A small self-supervised image encoder, trained from scratch.
Model: 4.48M parameters, activation gelu, widths [64, 128, 256].
Training: soap at rate 0.0034, 11200 steps, batches of 256.
Data: 203450 training examples, 14.1 epochs.
Rows from block 6, named by matrix and row number. Rows with one number belong to one neuron. Each number is 128 + 24 x the weight over its row's rms, rounded and kept within 0 to 255. All counts start at 0. Numbers have three digits each. After the name is the row's rms in percent of the matrix's.
# fc1: MLP up (model.blocks.6.mlp.fc1.weight, 768x128), inputs 0-127
# fc2: MLP down (model.blocks.6.mlp.fc2.weight, 128x768, transposed), outputs 0-127
fc1.554 098:105149151124151139121134193147121128084166107083129100076105145134147128142137125128124106139065099146105110129130167112149094111157096149104122130133125126146114096123148152109153149144135121129073132088163129149079138131163093120136127141127150119088141199114135165114091089138129106113115116127113110129121143118132143109124145072143104144172136084161137133124115137140137084114125
fc2.554 094:104136162089118168100118112132107147123125157145182104121104128194156122100169101110113126132138164078127100160108091156132100109109123164154139107132120107138113157154127164135095108173098148137108124120105129160104141135089124140119159131124149146147118100144121123110080148157108106085150117102170127147150128112105159140126140152109100079094104134112108094151113122104125093097130
fc1.555 097:133105138141142102128126104141136219114176128116094145090136156129142145112142163151176148176174114098113122154131116128111130141123130115120105126114144125118130096155138132126149154127114141105163115069133143094143099133135112166105117134145121155119129129165114146128116068141146129127144157149150154175094138148140148103103134150072114105110146130138071101123101113132107165090125
fc2.555 112:121117111130118115137142080164107122132104107104096125122126112091122118128105129137146128154140151121126132134137120112152255124095142136111153090091151112216127111129115135089080111110133142116126150105119151155125099127092133145111144108155119133148144140132139168139113152097135092134100148144142119092139119158133129094091132133154135160117110128105157120102098141107102125140121
fc1.556 095:153043109152177127179155126074132142113140119111122118122149108151140127100114141129098122141135093106107110102136117175122113110050136133158145124103132145140140128069123058104107153153094150179123125136144113145121118139135152122108127110144145136105159130142134102098130178129133127137107114142174104127125119117120131122138105127108152127111127164139165167125153163149142135133128
fc2.556 082:158103084129096144126109122076124127097089152125147137143109148128122126145112134109157092140139137163125102130133143148103157104139148162172120088120093141085146085137152113171120150138142148146148129130126164137129147118154171114127124162143176131131082122107141142110118160159158117116092162204136103169174121111138097124146105102149143125164139142121155159109118124118163144100143
fc1.557 089:159131153152118126154113144089135135089144156133100098102150142143134142113138138171107135065126147148163139140156146127172087165133100123108087136121107142144155154118112136089189139149133166129112128117118115137130113134160123133083131178114126144132109110086143113113131134156126134141168119160082120147128172119038113127157135126094102098147120150107140157161134127146119134119140
fc2.557 097:113127145127113167155137084134143159151116138164103145138169117139084144163149132138140159149140147117127130175128131134177135091110158166147142107096088127128127120125102106160118102120158146110145142142147104119119180151081129145184131149128133147111119102144112110095125169136160099117129108062086104102151151160115144133133113168162164104128102123105107096146107150103108141123094
fc1.558 094:108109100145093125110146083116103149097166126126112141135130127121136160109121108154122131134118118081110137134098118167105144144082084141137151129161106125122147123173137167097134084130127100171104084116159161133151176126152126141125146124138144162119057100120099093129125148149120106156123164107154123099108154160091155104114149111096111098124098150113127154170124120108104101133095
fc2.558 096:135083128136152130118061138106116109154153130134141110128098114102119155116126086161111138062135135099123110118124134103138120132114118129120144137128173130136107091107106153124102131126043110121100128153102125120152139153137188117126150146130107156130175171139127137176157140089110100131136136089094141122097141120112108140151115110133097160107131162125137151144178131126088125152169
fc1.559 110:119121114144133149164127118121155078098100168135126092148115133144134136147122124125073111075117126121127199164137158136130138132155116113150101142144111153144110140138161097076102101143137114175093129121126130138103118132129107105087154141099120164121151098141108154129127152140168153136173145151111098129085137138183095085162154139122154110134121081141091123161129122105122137144110
fc2.559 117:150103099146123154177084177149130093139114124111144117109153122125170134125104155138129136137113108156096171104126130145118155112174158119101124135101150118156127135158116133091137086108137131123120153137116152086136121088118114086134136151121123148094159160147158121163114079137131106147137098093160106118165126146143129123117185143113136094086115091111095119139122151071149079135151
fc1.560 096:125104127088094142097127116145154130172128087165134137114112147137129165092167148096160145124133156131153123075161137114166114163144111120160093156113155122133150095150187079125110134108122158102161120141137114130133183105177103121088129169116133144132174124118124128129116167111144134133158140113116122150114094087164143133096104160115100125118148088132144122145103152128144101138138
fc2.560 091:133103130137147165118125100170106107083147089179117115092119137083200163118111108153150128100113092122124123109114126133121148117141132127095138093121131129091098139076115142120138144144128144132141149152120139121166101095119161099098113132142154121097141141101111120154127099081106120120146165128139107156146162107121150111155083086092124144156150140134093106124137192147108117155137
fc1.561 090:146120162155152125148124146138114099137141133146132137150135128098135123097143194148129141125105145155184152094091122106118106136104211131162133128142154123122146151079144136129112123130089110161138189117144123162152118089097105153097131118126126112131136133111139163099082148145125099133143132173089152093137143126115108105146128148159102154156153137153120141112138093133147172162156
fc2.561 108:114137128115163146125173099172087077175094176128184141140131127125106097133117137129145152093120125119157150162142131093163124118107172146106136160140143112109166158150106134115136142075129105134112095125142155124111133105146143166120132136136081089164115112082103147118137127134103139140137191126150104112122104139099143154110109148126134109115123103095130119087154155150096150151119
fc1.562 109:111153114100135191099126118165114125104149148102118136104114127112139129103131150117111139125135104154126122140171131180095093145109192126152141108129115142150143135130139089166121091093100121146092133116130109155158163130083138077184135118163131158117115137107158129123154145124117100115154118144153179129145126136145136108166129102121108123092082141157129158133108101136106104071150
fc2.562 100:136163134108149147130147109177118106149076108113126133093134091142155141140131140110054154110126155108128129104111131112127142110166159155135110114125094156137130141166153120156131126168101088143100098156128115155118145141145117112098120118191152152146147114136129099145098157123132154150153154144116138161105098142174130097165122075143130128113169118150120075161156124132112121090143
fc1.563 101:144135098109121107112115116124144166106102116116102133104123134124149123131093113098113113114135113083102127129173158097092153167106105079147146141126117103177119121177151097111124101116123138150118149134102109086124119150131103120200136143117117133089118101136162132149191098128100096133111150120131147151155132177091143135113132111143104146123144081116084144160095086150137104140148
fc2.563 098:155121112165120073116133186118124128123112157120070190129156098077172130108171113154114118115132145160130132072155130092138118109131109116127124113134167135183125121177149154148130133111124106138101153132163140139135158137122150135124145103151086123125126169167152109129150100090131091124126137115137089121137154115107118128186147141124108121122152164113132140137122088129096123133128
fc1.564 091:119154140138127086115103146118121118154119141098098057109146116121122140136133144119145143179137128113110089094115150138161118130106133131112168161146133162105168152144143150128066130145155125149137133073147152121098103149147118127108131133164137114097104118161166092139127139142149136117063155145174130115105133135113096136153144161116111126144115068091120111143147109104168122168106
fc2.564 094:100134130162169136103118169134154122126090106136098118136106117117133149144104137116109128128121130142131174147124161115116136113173123168144118156144138152138156103116112163166160146117161140118168164147133118156128104121076132157135159104113110095102113107123150149044125157082128104131109130180114142125146086151134123120140104114115144126170101093131141121131152090108103184156102
fc1.565 107:132133058132129096146141117124114108130126108106156192143118149098136163122095117166110156142121108119085128127152128153147150112123157111100101152167147134158136167105141160131116122124091141097122092155099112170095143099134138112162166150133141135125109160159109149131143129138111105129154113156136143086140175136175159164106176143147129147137116151116153182123124106166132130143158
fc2.565 103:062186113112147082119163132128155170157151123121116185126149149152069135136137133095124100159125120134100136124122089126120136103079133120145150132128145140117104155098145133125112114135111099133164111074132123167125143158061087128120140157153156153152107147142144130120133113136135089105116154083149125134148174115126121141117130127131142154103150150139102106152102116159102153120150
fc1.566 092:087112134101105124121155140141113139119173103134140146136125160142124151153091140130124141143140135123141053146141190117176108123101120108130128064133110151183139128163118113141139130127133142171087144109164117135114162128169113139104169095118145102143103140100084160092118091139126110132147110175114118122139126141104143104166124149149148116120080119130145142138148081156117101152116
fc2.566 094:139132141159100116152134130127095120135142117117119098113130083134116078091113127118094120129102112121126089088086167149121125081132158139121070125124125127151132112136107124107164127116179076113104156113093143125113114127157103099150147101096121144108147131170134149165157188091120138143081144124167105067100129104149105127112119141106137135131163125118131107144120109151126085161143
fc1.567 101:125148121132119102115153094130151127139092109139110134165162108125151139138169153112174141110128149141124112148157116168121160133125128153121146128139136102142165134141106094094113115151154104157087111154163154100153152127169119116108146085109128129114166117130075131109175134148138119160157115095124152176120117114102156161153174119179141127159136098137100165160128113081141145124180
fc2.567 088:152129149150122188116123129151149140138129136135121142105120078108205101102118122141147131121159083170105135144111088119152072117093115113134121185188099105131117151194143121130149115146113097097153124134117128117145148114134174131127118122095161135120115128102104143186148137107127104153154138149143130157119121117112131174148147156122115117150121116144127153131131132160148094097133
fc1.568 107:111126122126116164144140110103134106118122097134119110131089121148156123120103116162110137160144142143110113095136155111137074118157134124118098163142129147115095147130120123166156126141096122118083237133144106146177118115112115105159109110137135116111127123140094131112122126164116096125171141118118164137142120129083109149170102118154100148083155088134110164082121159158112124124156
fc2.568 090:114130099071143141087150153096147141114139116110128159053158125124140132134085114138129106141128144162170153120131137112125169140130140117176116159153117147115121183092178126139135131158093128109153140106123124141144087136134103179109122137130176152129099132121080149115123097139102162128083132156107168140111133160151127125108134133103128150082114116124129092106105093121143126133167
fc1.569 102:101152164093138119143148142140171108129166136096192159118110108111132084115106111145087141124139091132144179172103153137152115178148100135132076131093120075086108137171140126144111117102129140127101117125141129128120143143137105109097132121089123053125106150117108148118100116126126135100137080146103119112134159117107126115124157121073159118127132173123123129119122128149116136107123
fc2.569 097:094153170083108177082133093139076149141164097086103120120111117151106140132104075126136139093121117167104152121130157093128135141127159119152187125119127117148117141149124127120161152108080118138108162131167119111137156128158107138128125132161137091130140096111129110087155143126152119108125104094124137145112108154098115108143078111104114149109113161107138160149166152134166101117126
fc1.570 094:078086156101094092118107115132142153116138162128174113146139107122143144117121121133127146113124105157075105107149093136183149080126098091125109146126093142088137117138080081147144092180144137119136162127075098151109158116128131114101131099115122135093142107118131091125126166160098109102142122140159136120125112130134133141156120119117118151114143117111098158170102144100157174127113
fc2.570 087:122112152135174110112125131138145122122162080123127113171153145110171083119100148144059117118085128128151130077121112131105112134142132108112162139141131145116094146128143119118111107174144085156145141134137172082161144115163109093077185094115103095135162141116140150119139138144119115115140122146133138144151141101132101133110131141149171163130151139148108128107121132150134178149178
fc1.571 101:156118134162121124103133075111143156084145117187157147126135105129130135122135103171101132123120159103159126120163136100103116117153131121120106147138106117148123090142162154076126127131129110137146142158149117078118150118120135179074082127145143164106116113112143156127173149092083132127109144135153150149117120114109164154177127136156130124146149095107120114167103098147175156105156
fc2.571 100:134164109129111082129138085134116123131109126093127111136127129166162173131121158073083113136139128102081146081147122107117152142133105132147141128127177131159131102111114192128149099081147138123098135127136126118122155116146133145134174103126119106180118139117123115120117103121108170144127139160111125134090112138131072146174113135148143090159109163129106172107159097105135102163113
fc1.572 095:093146126105108115125072137088132139114116107137134109127079108146146096149152126117150138092164120158125159122155106129124171149098145139136082126146168107129099104117117119143095102142129102129121145143098158153106128136133154130105137090113122154169114114152102112148162204168101146064167135147090105125103129111156099141103131125143105125079094123123121141123142141101166121100128
fc2.572 096:169064114111116123142130158133105115114173085162111110092130144132160120162115122140122156133151101141132164111143161167128116135119161135120156128102098072162136143159132119104130148134124168111120149099158148119105145116102087129118136141188167191115124144112112141130136137127146097149121137093114101070158123121123112122115120142128137104142091124114152117126099113120052143116152
fc1.573 109:140153116176120130072126154119117143175116136143146199127140109117135128116150161113151138095132130078125137142148090131138163138138141130123142127072141112117114142052101148095113135122156133095181120148135154161105117133165154141116128149105131123128118128065109132120154130145117141128126129152127083130114163130163131119113129109080161112157179138142123077131147134125149118102102
fc2.573 110:067105112125155117090113110104117165126138108136170170140137123120136106116093118105102132082150172113148110151126138112132154175160120155143162121163127128103160115117119107146122156147099165119133113105101148109112101138134154124111111120116153112136133095130108157141139122094069174124121140154094165118130117144122158071153101140148120125086095143081123113099094168135118113134087
fc1.574 100:139110114135094104168111145131121114094138119124093147138076112129136125086087096123103166158137147111086116164135143073130088132144072145143108122111151128101131128128152140095119132139171138095103150141091144141110126138153090147111144149139102127119147182151106128154128096150163187109154127125124094141113138124148109152108133136197158122160136127121116137090128100086121114103117
fc2.574 088:089112132115112113159140143093130120136119122161104132178125153123164126155136174144112107132179105137109060147120098119127129161117146106142141109153133161120160113143108132119112106108177163156125152129128184140138098113112098159098099105119095155168086154138152118095115097143113117121150132144122153121126150136172138132138095114138082142093172088093108135147115115089159122143128
fc1.575 110:072119142124117082143085102096121122101154124127127137090116130163166128117115143103109117158159106142119131111160125123146113118134126107143124098152123148107125096099125107107128150077133115141118135134076135086095115141078201153134105127151113111132153145170141097141103141137134090137121120111159182116118100127165108124140189139149143152090153128114140138138135158155122072139149
fc2.575 104:142108094116118169130117140111123122070122170151143103157116151109128151145129107167146054109148097130067126133124154145164142111124116101133155138082136159095125153118108103149117110072149105155158116093138116132116139144169145103150149126152089125145122131124128146128102141164104131167128116159115151125156124161094157122128144136128137139146175142098162124140117092159133117096178
fc1.576 091:091162114135122146120129082082134097107101146126144120134129126126130192115134115109110074098126116132112149111120118154119120118091114137113102151090121123134114111140130134125184112145115135152116133141122111109116083172109140047165092140091151090112100131162137100134114146108123117073140096165101136113167101133113142115152106130124110138071108123106160163136127155123116140165133
fc2.576 100:147121109111092122074140124105143120128142134178141133110136126118040148102113113139183106136156156133131155167105161134127122120136101123161107150126139152137098182130132124175087133133136159148178127114098100149130133149105141113169091131158156121153141106128154142102124127157131112120140128047136098116136136092142110123105156138142131105137131150158152110133100133110133172137144
fc1.577 111:133114127167124136113135167120125137105130157172127124169148144157121125113113133147130166114137161157110096110134064123135178107189200125118145099096153130131104120119131146141131131141139174125137122136113143119099146122146139111120171107062152106126085092099121126124118122131084125089159091134122116102114156120164111118123123145117131123124176105137132111170111122154118100107180
fc2.577 103:167114127143128115115117072132126146114094166137175184112154139160127118133073116138163145164133142138135113165118122152075105126136111168142128138112081164121102146112137127136143157129147112119153132126112136100141133144133104084145100120100111138119098126110100171146135112215090132143107124158116113095118150165106140112139100145160148129152134151097108163107133140111115096118096
fc1.578 095:164119162131116091146156127126169118064096150125080118119104089101146142109103138124159152107135126155139137148112136124150092117144126152101106108134090147104123174130092173151138113126139117126075158141129163102128139156136137155143156150107134133117114130135133087153150137111129111130093133149144134113106103150110146062188123090139137134106111152099123099137128158078080112109110
fc2.578 098:164122114159132109097115131146115135110117141112122099139103101099127142139123114152111126127141100123120073159111182082176156143130084117067107130135077140108119133131143125136099112140092099166145171120132176112163133137129157155135147142118077118140125147118128108126155139122141080101133158104133138123146179104137146149132136077122163113122125163105102109136158170126142163134172
fc1.579 098:125131113126122115133145113104133137092132114128151152125140137105118138122124107157117116121100173076094113193145175100129121179138078123112134136138120128120142125082120142130154075150093142125131129100135088114108136123138141140092139110116118156138141113110184144095123089100111184098131123172137135170119140145102168113124086109119151102103156123135131106066113140160077125118135
fc2.579 110:175127101177155099148138151162136113151100140089124164146158095117172130125156130144111104117162148121096144095139102116135125115146110100174091133104123144123141100126151128056144132117176138111095159119113160127121156147128119102108132135143145115153102164102125139137138139128173112128161112178098130137122161146094150154137115110140126166153121140065114119133128122125140083084105
fc1.580 096:129088139133162146094121079160129132064163152098101104119131127123119137115141144106104152109098097111096087128157146108095119188098149105132147146132184139091154122086124159111162115113077183109145121161154103137156110123124120119119146097093141129105122117147126141130165124153116123136092154151126107158122125147135145121081132103130135129159116117115140116130146094140166123175150
fc2.580 099:105064148144138118077119134151113148144166109092096138118146136082151118135095129112090117115116170141118129103095130115125113147151113139131105129170139096100136106123100143163103094134154074105132110157120100084116171147124127128093087107129125067125117133132119164134129135129114093128168125121121134128145092096099120119099115151085103074128123172116151148130164112100148144147127
fc1.581 093:130131162146118147099126113138090096104152136131100096155183129135135125132147111173179139141159132139170098144116126129085135124106087141109122128068156109123111143129065134098148129104122142171143132148172119107134089136140134103091124094140160096104109136096112104143119107142133108109110099135116115127132104133069119082113079125090117097114108149122125093137133135145151114173112
fc2.581 098:108116147101127128122092125119134137089146049151132131149152131122112144167135072093162134165107091123084133106112139141162141111087096105110156180134171118147133173124117107119120127145126187123122081099123110115133138125096095107125107143155135118069134127184102113155128110152092137144113107107112130127123128133146127122121115164088138138094147153110101109160140143122107138119139
fc1.582 104:098084125128092103147127118093173143123117133100109122093123111104151134135146134106137111132132127126123114085111121104146151113121130107112119133176108123132116128091125126090158153177163111135128180125136140123149094167094097119098104123123136156087137159123123120100141171144097077109101168124140120092128110117146137149155149156128042126137137113077132119105121137115111127092072
fc2.582 113:140161140106168110116128119096101126142084105110112161159133108139151129161103119132123105091119103157139156150084156134133105124125104135130150117101154167144105191102142144156115133139142099125084159095164132117118164142146099104085165144144155105114112148104132108098101176121104148141119112147143146186092117132115136126099105085150140170114162148094131126152124117176126129154137
fc1.583 099:114115111114113030171132132122116102146116136138151161167102130092129145137143174100124130106145155132102129078122141141151160098093126123113163123120149116155118179137137132100097130165149120103147142152067137141136115148112156162145132138136138119083118113146115107090135129149139127134108101126164160110137133117157123131170190112117119104108095136131103158108090106116125106116101
fc2.583 093:135149090146147157166134128111086138107120133124108101145106102081159163129125101136107097111134152119107159111125136116133134159119093132135183114152126144146075109119123142125179132146117112114119092114133113127149107124133124091049149160103168128101109117124108144104093129067117150115119141149085162187125128151112123130137117123127125133120126153092130121133179111158093153111168
fc1.584 099:149141107145124128136155118148065082100115124129143075148102109140172138127106192148132160096138122120140129155133088096104116134102148146137161128116132107126104175124117108118124127128091134140147162121148119135109130122153116115101140193126095145128093138118152119153125143120133137127104128138144084153078088119087134138145145131101149165129110108141091159193143130092153114091101
fc2.584 093:120114173134164125113127161112143126182086078145138136136141129109098101102137129133115092133141168129132157109114109136132111114103115126103188114109139124129076130143117086120109089162119107080128097155127133130165149104117165151127154119111125101123151167116137078125134158109120089100148101103104118113144179125131152099134084111116157134102121125123137082161160124097104083145125
fc1.585 100:054080117110120083163110157143165120121130115102142143121082124094147129131120077144122118146122145121145127141125102125140195158164141140127125115151119113156098114150127084145147105159098132150086141195100116140119125092113164110112123130093100134094124125123122093128080140139112110064117132117146133131133110132136114127145121124104158107137117136132126136089086118105164093121140
fc2.585 090:116113139137176096132113139093126165125180113094135151135110152145141174106162136101100138136109157067133110146129120132118149123120174150111132125127052132144149163085163132163171188152134173134137092162118102107175102122129139129091132102121112119124144125093119167120092116101126165115117149124104133129095121105155127134133124120131122145109120114160155110087154122104139131135125
fc1.586 101:084088121098105141130123149137098092126156115151145127101121133087117127147158107074104172167131122117094118135160217111146142111164111115103120105161132118116101146102091106144138078149133108141097132147139162133142139127124110125113143149145153157139121096097106151142154134103103134155126114149110113131068104142162127120164108141154139107114117153143114133117129118184105112094155
fc2.586 096:206122069168133140163116145185137077136138119125149098119153115171170129106097114105136089131102148134114158134133140136119120129131146093143100105142104154132108108113102133146127119143141141118092123135097148123139147148123091151130129153119131132118170190160138150117185145126169130113104093151189140126085138129154142138109132139128145130133163131096150125147108117106158114119112
fc1.587 099:095118100147137154141166113193157146101144107130118133110136126131146131074117159145184154127140111104130122147146122128142083109101130114158138138098097136110161111149133074134086117152156123149153126078193125150108124091100116130128129135143105091129131133161113134093136178161115118147132128145141139154100123143107136140094140142127131118168101102075085140161131143137149087132141
fc2.587 095:112113114125129109117161154132125119097099103165131105126123136115110137096125104145150157141121141117124118140109139154135174115125128110123139134138110191186142123104120074153089134116128168150120101133148097164148115125112153125133126122172099167106130129164176118126134142132125107131113099093124076100128129126082092086126126141183138158119104099108200083093122148119096108114129
fc1.588 096:103073158119093137121106171128145165108137093154124120162180151144126107096127146159072120140127143137159092137168090107151193137079152092135148128098107144103116122145124142103120130080148102089144137113164103143146121115151112146092107133144148138106113102131116131129170114177143103150141157144116132120137145087130124143112114175126147094121105136124116134153106135160113151148109
fc2.588 094:134148111081107114165120171117152071099154112146089078133155104131089103084140125097142166138108135146121115166146170119138168109140127144125136128119140080098141134150121118158082106109136123118166152120130083141139145124103078151142104119173120097111136116146122104158141089140162112136133134085106130121123141112130124127134139143131139118105175094100141144149128123122197126094132
fc1.589 109:117091119113137031141159161111191119101141166110151166121144134173113129098112137119116108132133120121097150139116113115125199125157142120173146112115118160124161126113126101169155117143083124147112106139113108156135143091153107127152149126120135101129146143137120148148137153123115152121117115146160120125169113152080146144100119138168161116161129159095086130118110124143113144119138
fc2.589 096:134144120164139074174088175116144143110109113118132139126161147133161119108140161140101117109128124130177129125153096121126083141141109157157086119134121185146137148145115097149135143152139135121113137144131088125139145138109168162098100100123104127203102118142081140127110171099126098114090145109142172189120161123141124127135116098093152113112139144098092133134112112118135151130133
fc1.590 105:108136120133106136147082094128124087101154177150102122112140121162140127139128108170081120104131097151165152140069129157130146138149109118143093120163098100120139110121123125133113116135158123115091112128101130145134095138068183155118166113146167140152106124126129188148115106163121138109114120144128091153110071170177125109097113133119156114104117136088117114154138144109126117132139
fc2.590 112:126127091150142141149089136160130088148114125097111123126138133119156141092128164138157119118119118138112146088125100078105117138132146135122110080069113134123117125165108151154165107108145142110144122152110125121117115102114111115146090105169114166087144180169099120158142140127112125182158125128110155118147118157119074139123184114117084061113146144143123120137122154125123143163155
fc1.591 108:111047155157151111121101170139147153120097111148137121138105144143141114139153084118122099129115108124139120126129108139129129167101139164146128155125134151135125110141103106129129131157182136140094103134116170113114135133174111133105115094117111106116130114123140133125160103123151118111152114116119086146080092094145130128118107150107172112210159119140141083118135122157142130204117
fc2.591 094:091143130100148137119133156139140111104110149108123129062088136151172131139145119128124143150148142108146167137151095129091144145127179127111114081148114098131142124096115098147160144167082095117150078125109107179120107121137196143117145152129161111191153112117124129163105116104122143142124144167131127129109113104117120153151161147161120100108136115179142113135156147138148116146125
fc1.592 098:136156146122119127111149140129130178107096089104116096129116118097135137121111102158163119171118148178119140125140113168105138131181154121119189146125105097116178152111133125151117086145065138110139107103116128119130167153099105101135136168130141138122105162121123134117134152119144125099167131133128164144141159095126138118156144170125113125107137149149152157083169109056137112123131
fc2.592 090:121120131144128124124126211138129118154107117158138193136134125141192156110132141127152123152142143137117130152128115085123136140124133069096106143172097128082139176107100138180122167141131120132117099147124073140101129127138129151178109104117142143090125103119132157130141119125132151091129111146105124076145134175112140141108107119098103156109164108134132138092109101105116131126148
fc1.593 110:097134123113113108122113132158117119144108141128127125144107121148144141121125107110100135123129121087089113154138100168107149061137076116112120129126116095114085137175106123139112143182126135181143141171134137183125137089119140101127092193085134127099124103127160123104135165124147141109130115148124130107095149165131132140103175155132106125064150146122110119119137109090151105159137
fc2.593 110:153087122109117105142113141106142099129107146124128120118096144081136133133146123110129120124139103135091067145143163163121130139150137123080139132114117107104127140145130186115111139100167115104103179131132124109141124101132171144146118154133109086156137106095113161098167126178151140125135074092111103130113110100144196134125191142123141096155154132134134141097119140138131116076109
fc1.594 098:147102145114125140106110119129185143175138127126136137094132128126131142106159144138117164170140096088122102110122147129135109127145120126138116119134175111125094159138115123119101156138151125144099197142141124123109131121071092097119108099109143187114130128129141106123111143148134142093150162138145077158131130142112134121074127130108100166068147086158128138159083103110099090108101
fc2.594 090:155129137085096141125161132072141138133160097154145137140126143161087165117117112187138097124128138120140184121080142124121124115119140130105087129160106147106094099137135119128105120199091080136131148114099131094108132128130132102131138131098140132120121062125131115172101116140141165147161093141139125104156111138103110152126109127098147139166158077098118130120127149125155156137120
fc1.595 087:144132164125139140105101151135093126168137122098118112115117130130147124099114108126132144123183116087118153120129122127128103113159088166127115071144146127120109162099111104120151132122136130097106138131114148129099104114129141091102149169102160106113091145085147125094109147126112140131136107107106142186112117150121070158070100141148107129083106105166071119150134097153126088102102
fc2.595 103:150115111120154121163181164145102178149124124159139090098176112125162143135129121127113118132116137124103114140130182176158169138147087116112127156116163125105156138127141160114142120126088104152121100186129138065190137133152122123058143125172138100127117126116165117131144126149145126134119112155133092131144093132111131143145139135132097127115110127132152079153136123116145092130135
fc1.596 109:091124151130130147115138126135163146133139151117123118106118113199145132115135163117120123116124140071145161134122104127113122079088109153153144120125112164100106132171118109190130157114095122112142134145123098142149100104112112146150091124165145080175129105158133146122161099092112173123087107140191114140149115105100094136144080160142152145126108133103147140130105110118114133127159
fc2.596 106:128127141154105131157141164122138145086107137152157124104111153129076120122090145109152108094134128136136104148168104145113136121156110143141140196077140156116143111160122115128090111118131183119143145146106133191165155149106127074110120143110059141159110136140104111148135118179128079116104135129154130117095121128141116097117147115130164149157121131107160130103141130127134143135085
fc1.597 100:132143124173141127103101167146129094142128096146043128119091112147142137122136166102120120161108155146094140118131165111132102166102106138156127085066141150109084141091131112105104169132130117118148126143080130090161112131110172101132118135088137135120133149106119147091119182134104103149110130158111123125153125139131090096143139123120133144121115135118140145090178131103124111155142
fc2.597 090:092089113177122106128139120134105129151083102139156097134132106080158111152122125126088105134106103182128112099126104101125135144135144162155141066103132154127130143166115144079160112112113150123077113128169115111157135118117130133131164165118148116131143107143159118139130158123126152114126141178134119163136107111150080052116155135134133142138149102109122175112140158123114116141106
fc1.598 097:128122082107095099135127152117116153103134152079126135097122151131178121133100121083098152125132100142128119127128082084112133154102121140143135140091135110097145128150130143102105110106174129149155214131166148146152132137155108113117058126151151150108091130137120129132135153135135118141091149093130133130189092189130127102141125100132144153099142122121121137133134141156098131112139
fc2.598 100:137155161151149129148118152080155135143110163148144121115145100127097114140128105109144149135142086109133111141093131137142143111177138086116116141146127118163109140146142133131086104110182113138128138082185165098137131155137152165097121162121107124129182171078131119118115113118070131139124119096125128118113163126119118106112167118148163196121140153138145115146124107146151096095151
fc1.599 096:122129098125152125139077178109103117135162160145095178136114112149156123050103153148133109148160140121114138088126101155092160140167135102158116093107136104122121145151148137135121130123167068107123135122182117098149113142119107132102151130119136131128106120166108114127153152108086160143120153101119110149072158126110126098151096108133163137142147144124172127130133124128091125151118
fc2.599 100:136139171179129151149137142146141128131114121162105179135157128152084140121157108086156159107149122149114099100128120115124104117136114121093138216135164128117168104137114126148111158096133151147078122121145146107121136099108130176091105126141123128139134167095108135092147121088118113109113136069108069119091130114091149121136130138111126110105123114146136112135099176128127135145133
fc1.600 100:129150100110084116107124121095135184115142132105163155120146136082145111092131176154141116128150106113135120153108117153149111097165167123112125125115116131118136140148115098167125139151073128120154119025151140160103118099145150112133087083127140136101135118142136133136114110155170156125102156148124124132130109114132127144121128132079102180145122113134062134111120117148134131133146
fc2.600 109:130116147115117113135131145152144084179131106113108106141126121101115099140140144109104095108140186125141101119126105116115142087105134129095121168082131115133144137114120143118086038116131135111129139127136112146139113108100147097143150103155124132126124101146155133146091140121147133149127152156116120133132097184175133088112090085142138158125131105093200111167097137088134139125110
fc1.601 098:143103129109150093135114149163134077090086120104117146139128124132144131121148092125120097157104098085114064154147104131121126125150134141117149126133130125127100167187180139175164125174144138132118149127118169105132138152162112112109152119099145147093136117136103116135119096155114105119110145121129117128130104099075168154120165104124171115131176159119143105126113134123119099070122
fc2.601 099:109116155146121135128122121173168115105140143111150141118113156074141169124135148137171143160125134113133109167096108157179078163092164150072148126116135121139104150139140171129118122131142183112115104127126092105143111141135094141110088141097116109128120110138107126140089088104111166111167137082119153120115117115143178124152158187094145140117114111106162144133117119123132132117131
fc1.602 093:128140153140133113126159176150143112080151153096088157152121121100134156150140114129116126130128103126142133174091076163119140124182107153088162137131143103122114138182133173160094110203149112178125117103118128135127106148087113101133112151122145128113116129166109146133159138122125101148123125122139104128117086174128126074156147118168120108128099132116147128154119128129122124110090
fc2.602 093:132164106123121149121133153159151108121111163105115126118122126070109134152169130103156146141135110144151128129107174161163180095115164113135143148129173139110128178118133136145131173145137153109077131160114078166136139113114141154146113152087146098129123122148126156115115142117114131099145147134119078133122160109139134116183151158142131099159122084143117177104118108160131117172158
fc1.603 098:078163124142162145159139125165143117159155151146086154136137125071160152129116092112153059104147165153125126105158147123164116107147118121138156155128115121109152129097108136130128144162134122104134121096162118095116158162128116132110118102145137120116094133080099126145113141140113136103182105099138095164127100136161143111078143100113123140127112120133172125161147112107164112086153
fc2.603 084:138102144115123111117131107129126122136168123112139123131140135133089142125143104119117162150144088162132114098126160111134106159153092201139162119138185129123116126112120131143098181152093154107075114139102075115134155145135165117148125145144159122135107147107177123117112160144112138135100126053118102141181143120091126116102113160149133145136135134117137154166130162095078133128118
fc1.604 105:148141129130123136118155117149136142155118121120106113112132141133141118117147139137149090132129143114104098111146191102125110100107138128131142149111118174122130099152186113137150103120111119131116021164137098094159139128130139088117145165123136137111169142172128103124165122149129094145067143139109139139143077150178103147098156120163124152109165160112154122116144115147139122135143
fc2.604 088:145143138155139119074144126132154129140167163134097104125116131146166117126107118091177108131135141123156074098093138131111151135147082138118147168132093133139109092176083094151130143136106118123163127177148153158110123135138122127110148136139109155130128182182108165143135131108135138117131155146114166102110140104105109176146129130087148140154097131101101094079126149118131127150098
fc1.605 101:127131119136159127119103149079129135106153099165149136096130107169151108134126120128102136132137176096147107157128106166118139186128130139123147111114116149122129136150108120093115116131164136152094107113181121080190152137095112075092143153137130085170145100104138158122140136129105144151141130098137103175127105165150097134104126105125151113121160105133134142157092134098140164116173
fc2.605 094:127159136100168154134166140093162128106166155098160136153125135117168103139139151105131152145145096144123180116098151106163100111119106124147142114151168142124137114153141134139165160128137177138134110098092138119148118110102136152146109109131130154164147093097095103102138153162153157097109123164163159146137138130088134139154162104105116139112118147084126165140138141158186136102092